python train.py --num_classes=73 --moe_every=1 --width=192 --positions="learned" --residual_init="zero_last" --max_precond_dim=512
Rows from block 9 of a small audio frame classifier, named by matrix and row number. Rows with one number within an expert belong to one neuron, the router's apart. Each number is 500 + 40 x the weight over its row's rms, rounded and kept within 0 to 999. All counts start at 0. Numbers have three digits each. After the name is the row's rms in percent of the matrix's.
After each expert's rows are labels from the 100 clips, of 14848, where the router gives the expert most weight on average: "peak on" is the class under the peak; "responds to" is what is common among them. Only what is clearly more common there than usual is listed. The data: synthesized solo parts of chorales (CocoChorales).
# router: router (model.blocks.9.mlp.router.weight, 64x192, trained with AdamW), inputs 0-95
# up: expert up (model.blocks.9.mlp.up, 64x96x192), inputs 0-95
# down: expert down (model.blocks.9.mlp.down, 64x192x96, transposed), outputs 0-95

# expert 9
router.9 085:553514545495512462473573458520481487505402481492580524486513476494529539468509575560472484570579493573532488468461575507468509487524544595501505573468474547462501505448562508473568523542559539497442534533468510530557511497554455446573539507430489517547480500470508462447543495488512542431
up.0 076:513525497453482543476479524577475465573563480525510513510517508469585494467504456533444422494539495452508459477445562468434493514532529526523532483507492534447582577504488481482451513523512464523532470491409411481541541450539443516486433528413537469469494486443517523564516495501465473443
down.0 062:530472497515439530508535443498442576538544460530532511542525536512470485455580516449489528516532451508488484513505472521534473471502483549457550487513465462481485559520525534531487442493508503513578485437533473539487496536456547582555470403551538484498495425494505481538484559476586522451
up.1 036:493515513513489516512509567518517506497503482551479458504467526466538557494538470493502561354457439370466487540482435454499467499402481492454482563492513494504525555482502452440524527528455494491469486517547546490538491494486456591500478497448518437434585454534503472542511475472512511468
down.1 030:514458503531491464484473544474449566545478577495558481471484521596502497487510510432561499472534529488508510515484540406572476458451460518492537454478495529493488569446486463525521474553469521508488475515489570538484493501465481507577531468559485569509523410588456531498448493436507541394
up.2 028:561587448491479572459501581532491532462491437453537487512517452513512554485497475494509494467493500499458417531399577468544456505456503469485530604495482536555514570526497490485546467470552473476539534556505499489550471465599460537460549463482534434438578488495490513500520512563490526450
down.2 022:483478444427490469461458439488507414639451503539486505486440539549539528482516508492521550433564411483570467477465497458513529467514479489481525496455561567565503544472486497474500526527502459523367534519483500464508462516468455454559512512452508516528499395538490517515478530502455547495
peak on: A3; G#5
responds to: note A3; note G#5

# expert 29
router.29 132:499465482501516564499539461595480461517512452539445476453447511520495503443536504536502546490455480544492503407426552525504545522552422459498535468532545574547525485502528519463586531483457558506521494455513529421525525437491515511501505440544553495532436498542547585515531533547461488477
up.0 080:491521422519521501507559527479500499545504552460469495419481475499509532520474478494441480458567557656514452466503559474497504535465513472520450507552474579510424520469473444471509537509556538539593505526521535478469484489459452492494475442451507494525527550427494471432517450487468465467
down.0 086:555448458531497583492473465559468460531525540562540446510475526554486539489544487504513512513530503498466501482511454517455445598499573565428540466454440441479547463494491506511504504519480535567526469510502502524515500443460538477474496534482432530541456472451479465557471486486575565490
up.1 112:484547463514549448485465461548467533517543499580479557458484457435507584492479554452511487495471476474488540433498462519535523529530485451486536502439500413538421541530492455476499555479550513529474506471450477377495539529453421395466440501435499465507538580518500530533516467454497424565
down.1 102:579468528485495448524566522487561521457517365450494508564462525526493501446467485506456476500495555578480527472462438484562517494467474546495530532487456546471531491469476505513578509497488511489552547441504525519552502465490494535451489515586557514459462548404470574521448490501519529487
up.2 110:503518490439453513436426491524548440446528541458487487522492475464525470514531446546448567519555513422536476494459443497570415576501415528442499484498490491547483534440485470447466423510525482463519540507481473499482501464477531525489526510461485507516436444501459536547524490548459493485
down.2 125:541437455472500457479535446512529520554526451473491515612455470517478530549466517509473453538547497456496545519492508441505444504444477559461490550488501467505494490437460503557470449466469497469477489436479479599500538447452519532444470539461487429523485432512536544507539483545528450476
peak on: D3; D#4
responds to: note D#4; note D3; note F4; tuba

# expert 56
router.56 169:441504484534538506459486527466525489497473540513487491564450488508529438540474472499508522493516505497496483510522391435492486509489541477456500501530566530535485521513399457480507501474438478528505536506446440432488385523475538521473332471523469512502530499493481455492531436459447527569
up.2 083:432527503486537490555507553481561533501531488513525438504517518476494452443560503521414529609464519426462518504505470507516636524540525513485485497462483499489487494477540481489508481507514521507493527447490519510438439481472524528479433479458429483475532495442480440505554453502516673455
down.2 069:508464538467502524471541497481537495417489468520517532551470495534496526493487536486560513514485502610541458484469506457511416490453467500438533546527451454526496468507439533518531552468534490449517471535553408525449512493525484481497575508435543477577544529497533442472483511488529467470
up.3 025:519551451464546471504518575533560506469513474436504481501451487531490465498548556536539511594599510477497471536475489437426484574502495534466475490529476435523432492515534476467473535466454484501509496445569505459494495470499518688534465465529481463538584545501507452535541483485460453504
down.3 026:541493496528497498426390434497493497460472530586493523490557507448470525546548453526489491465383510484457541522496437588474454535510515480482510498495595591500540504507521531483507504558482465494478499525495467478449522513490492408511553512450522545480459461506477553492467434471528437455
up.4 055:508478522500489500532524540519534523495551466482455453498501530527479502473485467559622559642606529482472460491493473503394528603471472515518482480438512545494445473443515495530515484473473466510467459454513522481466526482483510472514502461487473480483620566509475482451477521494502537504
down.4 042:411507489468523482432474471460483455503428502536569560476492437486561505528536507541439497417471481523522479491552501519557529510566550480527444556591510546516526424512478577468474538537494544485532501556543502475515484462536473481464495500476540434544399495467503559571494529488549438569
peak on: G#4
responds to: note G#4; trombone

# expert 25
router.25 112:546480538500418542542519451508552509514476493503476526537513551511569507499519505510449577504459544509464493469416513500476556571555519443501468493481483541482523423524606537513514471516498502564496549552504552526416515453501463515503536487469467532601513474525495467452443444549494492410
up.0 084:562497501447523519458490582463495482497467464559528440470553530508479472510482474511509514496516581462482525459449533447509490464490503483503621461501543494428514459513494511465471509505578517515490471499499490456450482512542557476452470454496507443462507490625530496458441467518404542553
down.0 087:457445441498578477500496570467530514528582473513474500514420543512496476493437518507496447516584474496558448558445561497455442495456543459467522498486552503512530479472514481513492491505428530480474418460554465534536511508529532545541505499462519551502508492442528520508466487430514426547
up.1 097:499512496388481518442547482520434519477551516439468544491494491512564554518432597528475480502496584454567528534478576568479468509457522533506544516551516565596492458533561459517465536415535458515541481582500535509439500446482477474437436533520503541496528453469537552424499524443514470460
down.1 099:493498504520469459542491515495499499459497482495483529525503530481447510546450550524571527497468435429479537523486426433520471438527559564527524512511656530496456520464461439542512503591500497454442484502461407532520461519527510476479505488470535542569541500516515494521505498525444441493
up.2 131:509469519467483474556515560481435467460530500557463438473441524581441456544462496510547507439546596501492529512524532531461481495548511439496543563563456604472454451533512555563530517489523532505505467569503501488512472524470528453461472443518460557427473490479525524453475491473449479516
down.2 120:512436540568442532497424617522505531446527450560527500547470491447465490558454518507522488489512451463484472507480520505488511453492550479561569484472557475509484456454548466541470446490543515498424469505487457545507524516525546581489478484475498535522423525477499506472461535484517471503
peak on: A4; D5
responds to: note A4; note D5; violin

# expert 40
router.40 097:535504550468488558521521531523512493500529460486473522509516539546439496519516555545461493514441469406507536475417575551529511535524530467527525508474457547579479495469561470523480549484527536572459533562539544561475516520550434481473488519478472502504562453479495510418481476495425497400
up.0 079:446455481579554519514500462498446532470488477439514541526517484536487450468451488490540503524480459497444441506528483548461517530520511507496517501462498442530480484471492532443542478513455472520529504532427501486473519507451508505537485474511474546513424519521481502547516478454560532524
down.0 078:471488442472483536494547459510475490505538511563435479467528609566461504488504522471433523516449449575502463526488504431450566478507537535460529519528449444508538455550510495447505445573460572543458497549493448540435567553576582478546499539474493590523460540478459482562445500572460529432
up.1 084:507544609496474498505574467488393444468575474549496487479513500523496465519491488515518471470464540444475425486501504526495522538472612542486509566511431541574499473410572475513502441562442550503499510536494464475498492510490542492468527502558520545446529511519525572469484474534536488508
down.1 087:434507502531499566507473504477468534523514452455469447508455462446522415551516489472493501456530458544508515525415499450532496458426448490509570491561485492523516461541496468522524529472511558423524436490490500558521561579510507525583526541481442558489576491466524439404559470547463483495
up.2 126:410447514572458570520492501511499504510487487497453508468481450568549507465460487480485520487487463456521554443456520570547475439466454550489522480541455507509492563491500526477526516402537483435504509476425473511527504535509502539522498570581528536498503557543482473484501549496480494469
down.2 130:503502522452523482521505483453502575442456502547537461511574525598471508567511487520453542544524433454485458549481526364464506454438479470530531527465474459541511474523524520478472436555472553544460443537473468566499506506529486437542483512474437574427525519505473492542543475499460515488
peak on: C5
responds to: note C5; note D5; flute

# expert 37
router.37 082:525519564454496438479553515516477489483460495537521510409530514513485549399539552560462488498531510513464493472436553560477487538525488540567449476467500548481520418425529462517516504505524592557464463533508489537501542504533471455533545525414500465518477514462506509472519533540505481424
up.0 057:480484450426520492473537538481481518455519528540432511472524483498471461530556594564451522480538526488499495413466532507515575446472522440567493464469538513480518461525521561499522580529433578567538462511450494469475491548495526471481441537492475528519504527511493461425543531487479601492
down.0 048:497517488521396580545421557480531548544502468502507441528528500591480496533559504522510545569494428531493442527522522501469485521490514526420531477481453516519554548510489531489491485529485465487483422526497415526497473529528532422493502476517455521469481469528470492431438462516524547453
up.2 030:498494509509548516542562497486491478506551497500482544524566523473488469470475455397462503430499472544547652540487410512485467485516437549471528581506480498515511490551437466492508518420548475442476549411598433466484484487471528521500490479473567535488509556523488517585532438477522519493
down.2 027:498598513498467476485489543522524480603517495529524472518502501529556497495584457522490548500504475452445439483510455560444544529499549533484513501488498520539436499523543477511508504571499527474478501458525602543564521530448557522417469447482450558481476467450540523505468487477492532526
up.3 173:517532494492467498534467490458533512504572484563505474466530573542442505428489454502509518531404514526472412411474509502480436550507468491494443542547508502535509556475491457512472445513531500464515522544460474500546482423450480522498625442513450480473571510445580485422486576509573478447
down.3 134:494512513529449436530502490500579454509468542454547443590464460524527472432550469528477529594512534532465462493532534506444548467442534523498493520520524482444426504548542443518455464547492493517546571504477513542560519585468571523417469471524487540481491457527427434476474479533482468505
peak on: G#5
responds to: note G#5

# expert 53
router.53 090:537475594494516534480589529518427526486419567519546497554508500566437442491534553485479527548536479487464438495428578575492521455448485485568548453501580462511492514480541575430491494542492482502519502421411523476482510507507535483549526470456448533523506538608446474455512536442501492485
up.0 103:523556565461534478488489496464442472489493566498507510472544500587487503478459504444504501501490465626467451515527579477543543521468471437550436476557520453430488564540516441491497494502556511489501475521483556488486468456486484592458467423510444560488426457439587511533508443539523528540
down.0 108:506458457510475567484573500614552567480466520551544517508494550462511504421564444488520507540468464464474524530511399524515486537457585526502496511495450510536554459486517569504480414505540458515526500491482501475501513542500538486525443471481538412462544471513467517498504492518537465430
up.1 137:452564525534496481480524464530544451478534549465508517520473419490455512535485452506527573580489478501544586468496442445542513440499440422486525522457487516456430524478496545475495455525458513527511492424478541514489597417534473491489548538465494484482573469464597486502503488465464521595
down.1 127:510522529426496526515515404608549528487485525649526485494525518478494459442512515464514509516459478534507538464468496605465493559489553542561541450544466434478524503498498538503501514478538508523578475473525498442515485535496514489491443471515467459525493522543519516556456414545525529451
up.2 090:556456454530476480505503516546491531514522498440546480518494506527560528499486573492452511538454487518517524449503511523424567502453472504483515540567445535468537482430374542466575495472554493426517500486502474542506523544417526473515500536468485441509487503485468501508577413526512435472
down.2 077:550487504550515496488529503493486501540447530564617523553534486527465448454512481474548563534504486539519500489483559502517509454478478548460505474465434415460467525432453500496457515510522481462378538504499512502435512485533502549526589543541401552530509604598424476499433446466501568461
peak on: F3
responds to: note F3; tuba; cello; note G3

# expert 3
router.3 084:518489528477461493461477517490463516498443445517536500455545494541490599468557561504530493486540513519452450499452535553462517495501486519533445533466459527492501488453554513460493514565561597514429498566547545503522538447511470418523556507488488469559477525463521502458488522531528482446
up.0 028:495584454539513523483477489508564504435443467502491490449499488507487552518471500600524512601517538449440480461518512503486474586474538437511457442523518468495510525460570547524556410529457552501509451569416498555428463483487507558542530501555493434569516524470402514474466485530506495478
down.0 034:526467560523488388493473574454506499470491506507490505532394469432476557457512460495543481516477518436488528481493445493560511564450534525537441465548518497456493501550546496531539430526512526548508554496468436493491491591456454561495554437472558446522527612507477485594487552523469475553
up.1 005:472414517484557486504519441502488482491537504491457499451514489458475515469591457512548560606495597466537511420531485500558497502425483558465531475450511501516455509477471576493492509517508426521477503527523426462437505487465517519500501433452440473505521562604524538495524478508429493554
down.1 006:537489502441483509475523507521512500503514557506515435537488487549536518465441541501574427540583523558535506503453510446496509488418479514464524584525502526451465459557485449490537486486540533468510494476522466537580529505439532516434480392577527535478530494499521503430446559526442565487
up.2 007:507473499554572538545436519461549523443467548472450548479485464481521455424485531464619471575550554542472526477521545484559461551439507483422504479476485467472514491534487509473502492495452446481517482487514543542522517510463465514502497477478469414529537518565456489495474506485515512599
down.2 006:497452522447539520561546447538486466505470529536525431537517537579512517526470457469525523497420575510571420487417499515488544433443563503606515534486504524438487478521559491500445435562476544489498462561452396482446531442462498542440483435474459500454463469510529461447503547566464491511
peak on: G5; A4
responds to: violin; note G5; note A4

# expert 24
router.24 079:470464545455480486446545496492508483495399552536477495488519495482557529463528503533501518519554539422592463495481510484481519417540510407528507503515466517511488496492558494590501498494402568502498401514500496483487555462480397472513494473431493457546492474472484459502502477498484525442
up.1 126:551537612541524519515470490466496453490473543506534507571525425498457534514596554458439546471509476479546564487534530567467485496460521545551487453478445461425475492512487451528500425511470562504496464586500495491613503513510508521508465482445494526477476446474486468518496460495476518496
down.1 135:466451443440523536438497532542535544475501491503475450449482516537482529407451505526527480466452505506529535519388525458496503536565487473440493463487487546569492521486461524462458537541568461530536527486488477479476510489471523488495539508510540491560519548518405532494545509485584443485
up.3 049:526547557523524453453540541527438484560462480542585562520466426520520494512412502450489460491469545456417541539504584517546488448616479458436470494570512546486487445435472498485483556509484537503534490469503486563493501505478560560436478483545455515504478433495444579481470469469511486461
down.3 043:506480485520476517474515472423508581490478501465469433455567591494528488487514525501503521478578493561521543447526468473511501518386490527552615511453489459498507473551522522520576490526450529462528577548427489501491495470485449511604535517514476498561505524491550372476472406486472509457
up.6 167:477477451469488479471526502499463478487476522479503503605448548491531508463545483471501533498478599473463461490430582515458495505567495569503465494503512477500511534508475472523460540517458480483582490531487511443512385446553488497660524328446535506484465508547493455505513465498429479449
down.6 177:532573554534466565503459397527551563482536478504484522434571477528484503497471455519494482531439441487578472528500469527536482499547508465518536476519487517525548487543492486492431478434516486540459562499489478552523587557475504476443480629453519519549432514469487466485517457464515515588
peak on: A#3
responds to: note A#3; cello

# expert 28
router.28 081:535506557485495507489542544496507490509464489513528508405568474530489545451539544539466511503552507528460479509467544564487518536539488533552457506503471539523523402427552493503523518566508573531483521533532511572536572469534447429505570540453524493521498523453517457497492545532493518438
up.0 052:496446526527466505516499500517589448513497524550510557499455457537493510418558521538436588413510414509473468507465592522504466495494506542476471520455550612498580491521500478577503550486496446514463419559395564565431567452458453439454518520459473529460522582555526485506476525527459542488
down.0 038:487529476456488487509492508480540493522461470520544522507444509523475524500500529465495540480456510492502456526568583474512449460445576550484521479540521477464508500480579416474393514447537449422429471544510564488438532477506487556499507453479513476526382526514496405514474567507546532522
up.1 071:527511461485484533468478588542462496503429571508493537474481445455521495410533493489437506521487556451508480436499510532419496518588447491482480469458522555486542512439488457465465517500580479478521543488571511465536524538489492429408504462487509520514575499466485535504497434538506575464
down.1 058:526500506491571471459528405494519539501591566514461550563507552524461473489528484518486444581484512479466537514420471438548480562486504516455451484487593523506444520538481488519500507430491464523437473516526512486446508549510566554524516521481401520508463515573457582508570443542503445516
up.2 018:532511453522518438478451559519499547550467483485467495522512470555442569520511437571475419526484466540525508523481463475523444475540483432522454498516516522545495563500540469471641488460475551533507523467594427456484467453512525505496566460470513487473458496401524508471487454470548510531
down.2 018:487555507475495569466486465557507570494567456435508442483508480606536525537508447528488477550577511472466508566502518502511525511429538492502610493501534500467414480515559490475527431460466501500444505450489454446463459534518446519433466451518504541522464502513580470516460467575483562487
peak on: G#5
responds to: note G#5; violin

# expert 20
router.20 118:520552546477456514522529518581545534509475452581512462474480553494503529488501503564530454438511523497543590430491512520474458570526480495521580523535435508453450492507492532438527472505558495558504557557484533567492554524483492576469469527494539449492525542443469459463500486527480477418
up.0 088:451460628464523539509545488561437496480469537517584479499439515515498448513532514470491470540510518471471484529494436511535488506470473516496499527475517511518468435530496488551508497468485536514488507518502573542462561450482511506526498521546470530465447472550487506479511535539560522456
down.0 100:492497485510498542435450508462462505435506498484505451525502494515520470498415550582534476457529506520531513492521468446455456489526473517438435566511538426503554475488508463536547525465475499497487511545527518547540488446467442510498530446473527462563587484450457453469536482380478447547
up.1 076:531528427516506529433574452528488508480450436502494493490508522516485430481532436504476528544511507550544459415501543434486401569523515489501437432453538499482433471524464525536540436474495528477481515553430549492503514512547513554532512468493498478510495476534553495429462538416593506514
down.1 087:514495551537481538448455519517536534477487523518520488521448464496494486502457544535485500547540479491563482538451466494534524466455533479463447494515471466460559545577490452514489508489530507504465503490535431543567448498462489447497479442575558567454475536480511519560516555487559490480
up.2 110:479546528479543509456519472537474541504486490506528620524457463381496418519509490461450512524458551559500434476565485526509543484590446487525566487496554476484510573462496562450488512530567557547501509431452480483521553536496509457502516467544503490444589479501616462435469448532425594489
down.2 111:490582520465497516581503555498524595513491488538540465539472441487481540507458447521547493469446510505565462456499566489462483574505467492498540468535484489426463534495487508513486482426590505476574516531450494525530454557471519511411535554538468464511510429435456511573518511539487540479
peak on: D#5
responds to: note D#5; note F5; flute; note C#5

# expert 34
router.34 105:500448466481440462513489515510505524523507494518430551492508513597470492441539529569441468554582501438515492510510555496464507497478543459500423544490434523553550453425516506502487580524486546509544493559484511523486539461469440473473545451517468501572505547438531494525526579578524487426
up.0 053:524508479556481546527457433441480560458490540492470532522490494483494538481539506528550518447508545476592511440463516547473487414426512483550490492491488440549484515513514438549455539559487495616413492594490462444449462516530419554495422502574515533541500506516486518453524525507507497490
down.0 044:464530481507504499447574582533494477552515495501515568458475504497477550498550519459475507540490497529461524459529457570504452537438421519446590502473440472510438508531550526517500454521496543489466450459460495520490481531425561483483530436492506457513473498526529457461541518446489490493
up.1 078:465610468503501520524580483448521502431569515440433473531469533485517526519503603501524530531473536482576497515514477614383486496468500468471424521507480503490515565410530462489458521520487500587549529524545474543525475477485500520470470452552508449595504484501522541527506513443518484507
down.1 084:457455545511530432510502526487507440462484385502540501442551497571517471433526512439513530429605525439472519496503517464454516456455473555492509473458484486543559487488504489515500603584438526464476510518393495519516530508531488464560515543519541478489486549494539444551453492468463481503
up.2 133:474577484475478454453476445535492510446427458464499504547484509497636514503531545439484511500467519499555496514487463464506485532500527438487485476512518586430435500493479509498500552482516490562452498445469472554445472491487485456585493457494477526476459502445492512520475478514513484526
down.2 112:576467517504546493545507471493509443519534492503530508463494500523456467466482421549493546533487542512542512550489518430546479475529447493546431490511537434486569551537513496508559470553447535496582560532487578464579587492478494427433484491555539488512494599451499561567536522464533414503
peak on: A5; G5
responds to: note A5; note G5; flute

# expert 63
router.63 116:581527519523482524551577547582507477507469495544508537460526529550465551535445488542493427563506477483517512455468575506492472501460525476519475483467518549491542463463550485545538480507385537515499520539543523567519542567522494455469487473500480543469550471533491472509533512533501484427
up.0 080:523483549472552534479462482426520518506458496394493446546531395521552532522488480463518474621497461580528579528532439441494466525506506556420491509446474464523487582448531536591493475429504477544560458471490529482450497446554473506464484553597461471478433509552499491448472535512598494500
down.0 074:450466458564476529534612521494519461565525463532521511478554514519462473478465523533551481391517463502502522398486537486516488517525458546447566571507535562541431421530418505469509515505514535437515505489488515532417563490514477477465517492450426539537557503523576481551493426495467505516
up.1 095:540495498529564463510495441497493520494464513493516469505508565482419534461514479461499454494484490477508469465528462533490503400514483490476533498495512567572526433525574594527541565503570500519425529556551525495474500501481495449416491513502496503457492567481492453514521490477517482459
down.1 096:516570449490489539566509466538468391495475508554565512539583529528517474483442459540456592513466524551537458407558543590441540541482482470467478477497482505476539487537463562520470540450452507533482504503495554534547522560475489438538444511557460491501523534484540474397482513499546510456
up.2 031:480510452448472409505462502436500505554464525509510499527514485512534533512487499446524465530473500556526501597512515491521514529526470500441516413499493523514499512467463547493518543394522450470498568471463484463518481432484495572474572568532447480518520482494426538501490482538440521538
down.2 037:537495458509470431506419449487502474486480416526549473547521407470473466514508493483490514504490498512520496486472487569473532548510444461509503515488561503483488501533491509433424483440530534531527393480540545458530518530523457413428553522490516551483440474471496536540513576466514557399
peak on: E3; D#3
responds to: note E3; cello; note D#3; note A#3

# expert 7
router.7 137:487495445472467452471461471555517575508444513452505527524511457442488523559548543469485510422588474443560495499500543547492489485497445447513489521557482507580516547462498500538476447483501495469510519492555579542518489549531540421415458456413545504502466407498489494548579549518487516465
up.0 093:514504490488494474441452529539459454446511474512526505520582448535508473467497543485517453527550515551485461422491428449496457549520540531455494487535447466530551510468472571558451508463530438475431481519483435554473511430498474482490462518529443513484481552447527462458481544534497477478
down.0 117:443572537477467508501427448524553510535535542547494505504465454471461512495476495526505581499434477528495490519503550529500510518598573444445533444510469474417504538540453559517491545530535506552516462489434484528515500473493469546603483487476520511507559531479446504510487494505461566517
up.1 100:564515538460629560469469615473532508529579478490538487503497500486499511465511484477529517451495560513558483477485492537569489475468491475545561508509497474533504502496545529517512484461590596488506491483512541489482451474537421504527495473555477469534421421383484414500505508491418488479
down.1 114:582506514471501483527461497510455478504523491482516513478459508463528548535465546480465452433510436495505488492524510546502486474558511442489507526623464454509538469506617453478546471484437538449435515562518446449534477540493422487506530509493585544527376512491516396478567501547481513528
up.2 101:470488441495465506448509526556451525502551502452479543449461442478417526434562466440477486477467483564482457523486531505528456499443506448485545458498545510502495526516451414476493521465422436555534489481503571495550455510524509551503557498472424413552484485519547498478580499488560522515
down.2 090:497472487517536507548537543512517512487500496508435503537534551496566470450522451405525534533579516500511461437504648565482487493500533484501606458495586483484472445479495518496452491516510551483464525542542525442503483557506510478533521486573424592488480510513532528484492433513458451474
peak on: B3
responds to: note B3; note C4; tuba; note A#3

# expert 35
router.35 109:484509484504560482474468443460503490460432560542517502547450470515495495513407478437504497512510489543529541483527394467448487436478530480485525520562542528547469550489424469502511491461450432513506510507480478436466435478523516546511398454504481482482520483483476454477502448490451526568
up.1 174:546484524549526515492510530569497450518480518532478451504506544474511526499495496478574474478471517468493614463362427487559458478552462476528468487474532492530519509481478460513550511520521470541534508454484457486471482493470495488502511492484514492560596532471501497531495426497467451468
down.1 181:473560425457488448547457481435493535535487474433562522503459467534504497475489521573497486513543554526519469514616607524450530458498549512455522530550466475472443541480537506497412481420486579484516522527550541522531472515509479511508511496518463511438392449437498536470491511475490530527
up.5 014:479451525516509477454512568463468476482462538444531528544492508499445491483523519495575557487518569379489537536441540507531521448461486519479495476527549505529528522467474496520513501477502469520498531451451578449417490471525430573481506459584557531473546446481521574562437415452501459473
down.5 012:532499508475549529489513412518452462508569580558445512515478523454509553485464445488444538542475541517499467440543473579491461460540504479525493512535513484436475401475535565468435523544508483499481468514538501534531524424480501459494470501461524479474431587508533466505527487539542529557
up.8 130:458605513497395482524500506485493474486498489510516516524508641481545488528497494453499545436471497501504585500567501487484455525473495478501454488481511489484480533504490508478494494503516522454467506493492488625475499492560511515507515489466481557487495564502509485521505512451490507490
down.8 104:493399498530511542470602525495557562496487475506556463472537462509529410504466553596482508538579468471521462486469487480566515509486497507465560529515504470554527481480545474503443483499435508534494530538586512467493446479443531505513479533544506456525461399523459532501569544546473460504
peak on: E5
responds to: note E5; violin

# expert 31
router.31 088:498537480465536525465479512535489535513523526436471489562533507469512450444525491550502555523445484491524539536493551459535587558560491481441482488540431504529554460506484420491500544531479511497504502569514531464534514544557490464542562464494494504446513454465449428503452599501450509476
up.0 063:474552496521452496474544461495478462541489424491457447482506538519487493490545529468461562448506435407422567500503497525460544456576476478458540522511474523480462509454513447476502493561385569535511500538524534582535500536494546457421470541577539503479482512545473508450515534475428469494
down.0 055:514458505463497469546551532516477552550485484432573535625509484436551527556403456527463489504595484507450477565489531490458493428474529450520491507516561491542449479509541505526482464401496447475562434498447449528530488537492458488489494489474533499491505513514488646433497535539480531502
up.1 114:476504563474551530547549541533507552537482515489449462541489536563553482554476547502393488510557435588499497563489514485578523554437487494471568512591523477543531429367470512484466525538425512491534506509561444418550487460466525524507548470487484484494583463486534552443458531462417530511
down.1 124:551538446458487506483455489532518506469444473543464521532503511510547464502502569423554461530566477502488516428550563478496453509517518497535556527567516583531463534482522465504522512528388472501545489506506481535496487478485509522500560437507549541481492400467508486483499484538513453414
up.2 048:510402432483439444492501433533574513497455460463517555560458511493487479549454474509475469542448605415487499521494499541491553545451493492513467453478527541486531514570517479514476528450532516479493545558549516556538565522532471512569466472517476508428526507485485531439542496509534466535
down.2 053:474504535526523564448505523437599510436538586459471512449563533489547517507508549531435527460454486478483536514509533488487482462482455531395526478477456484481479522423477475521525514518508584512496525542419491545472504462543530528467543519491486483519495508502455427508531512499451485472
peak on: A#3
responds to: tuba; note A#3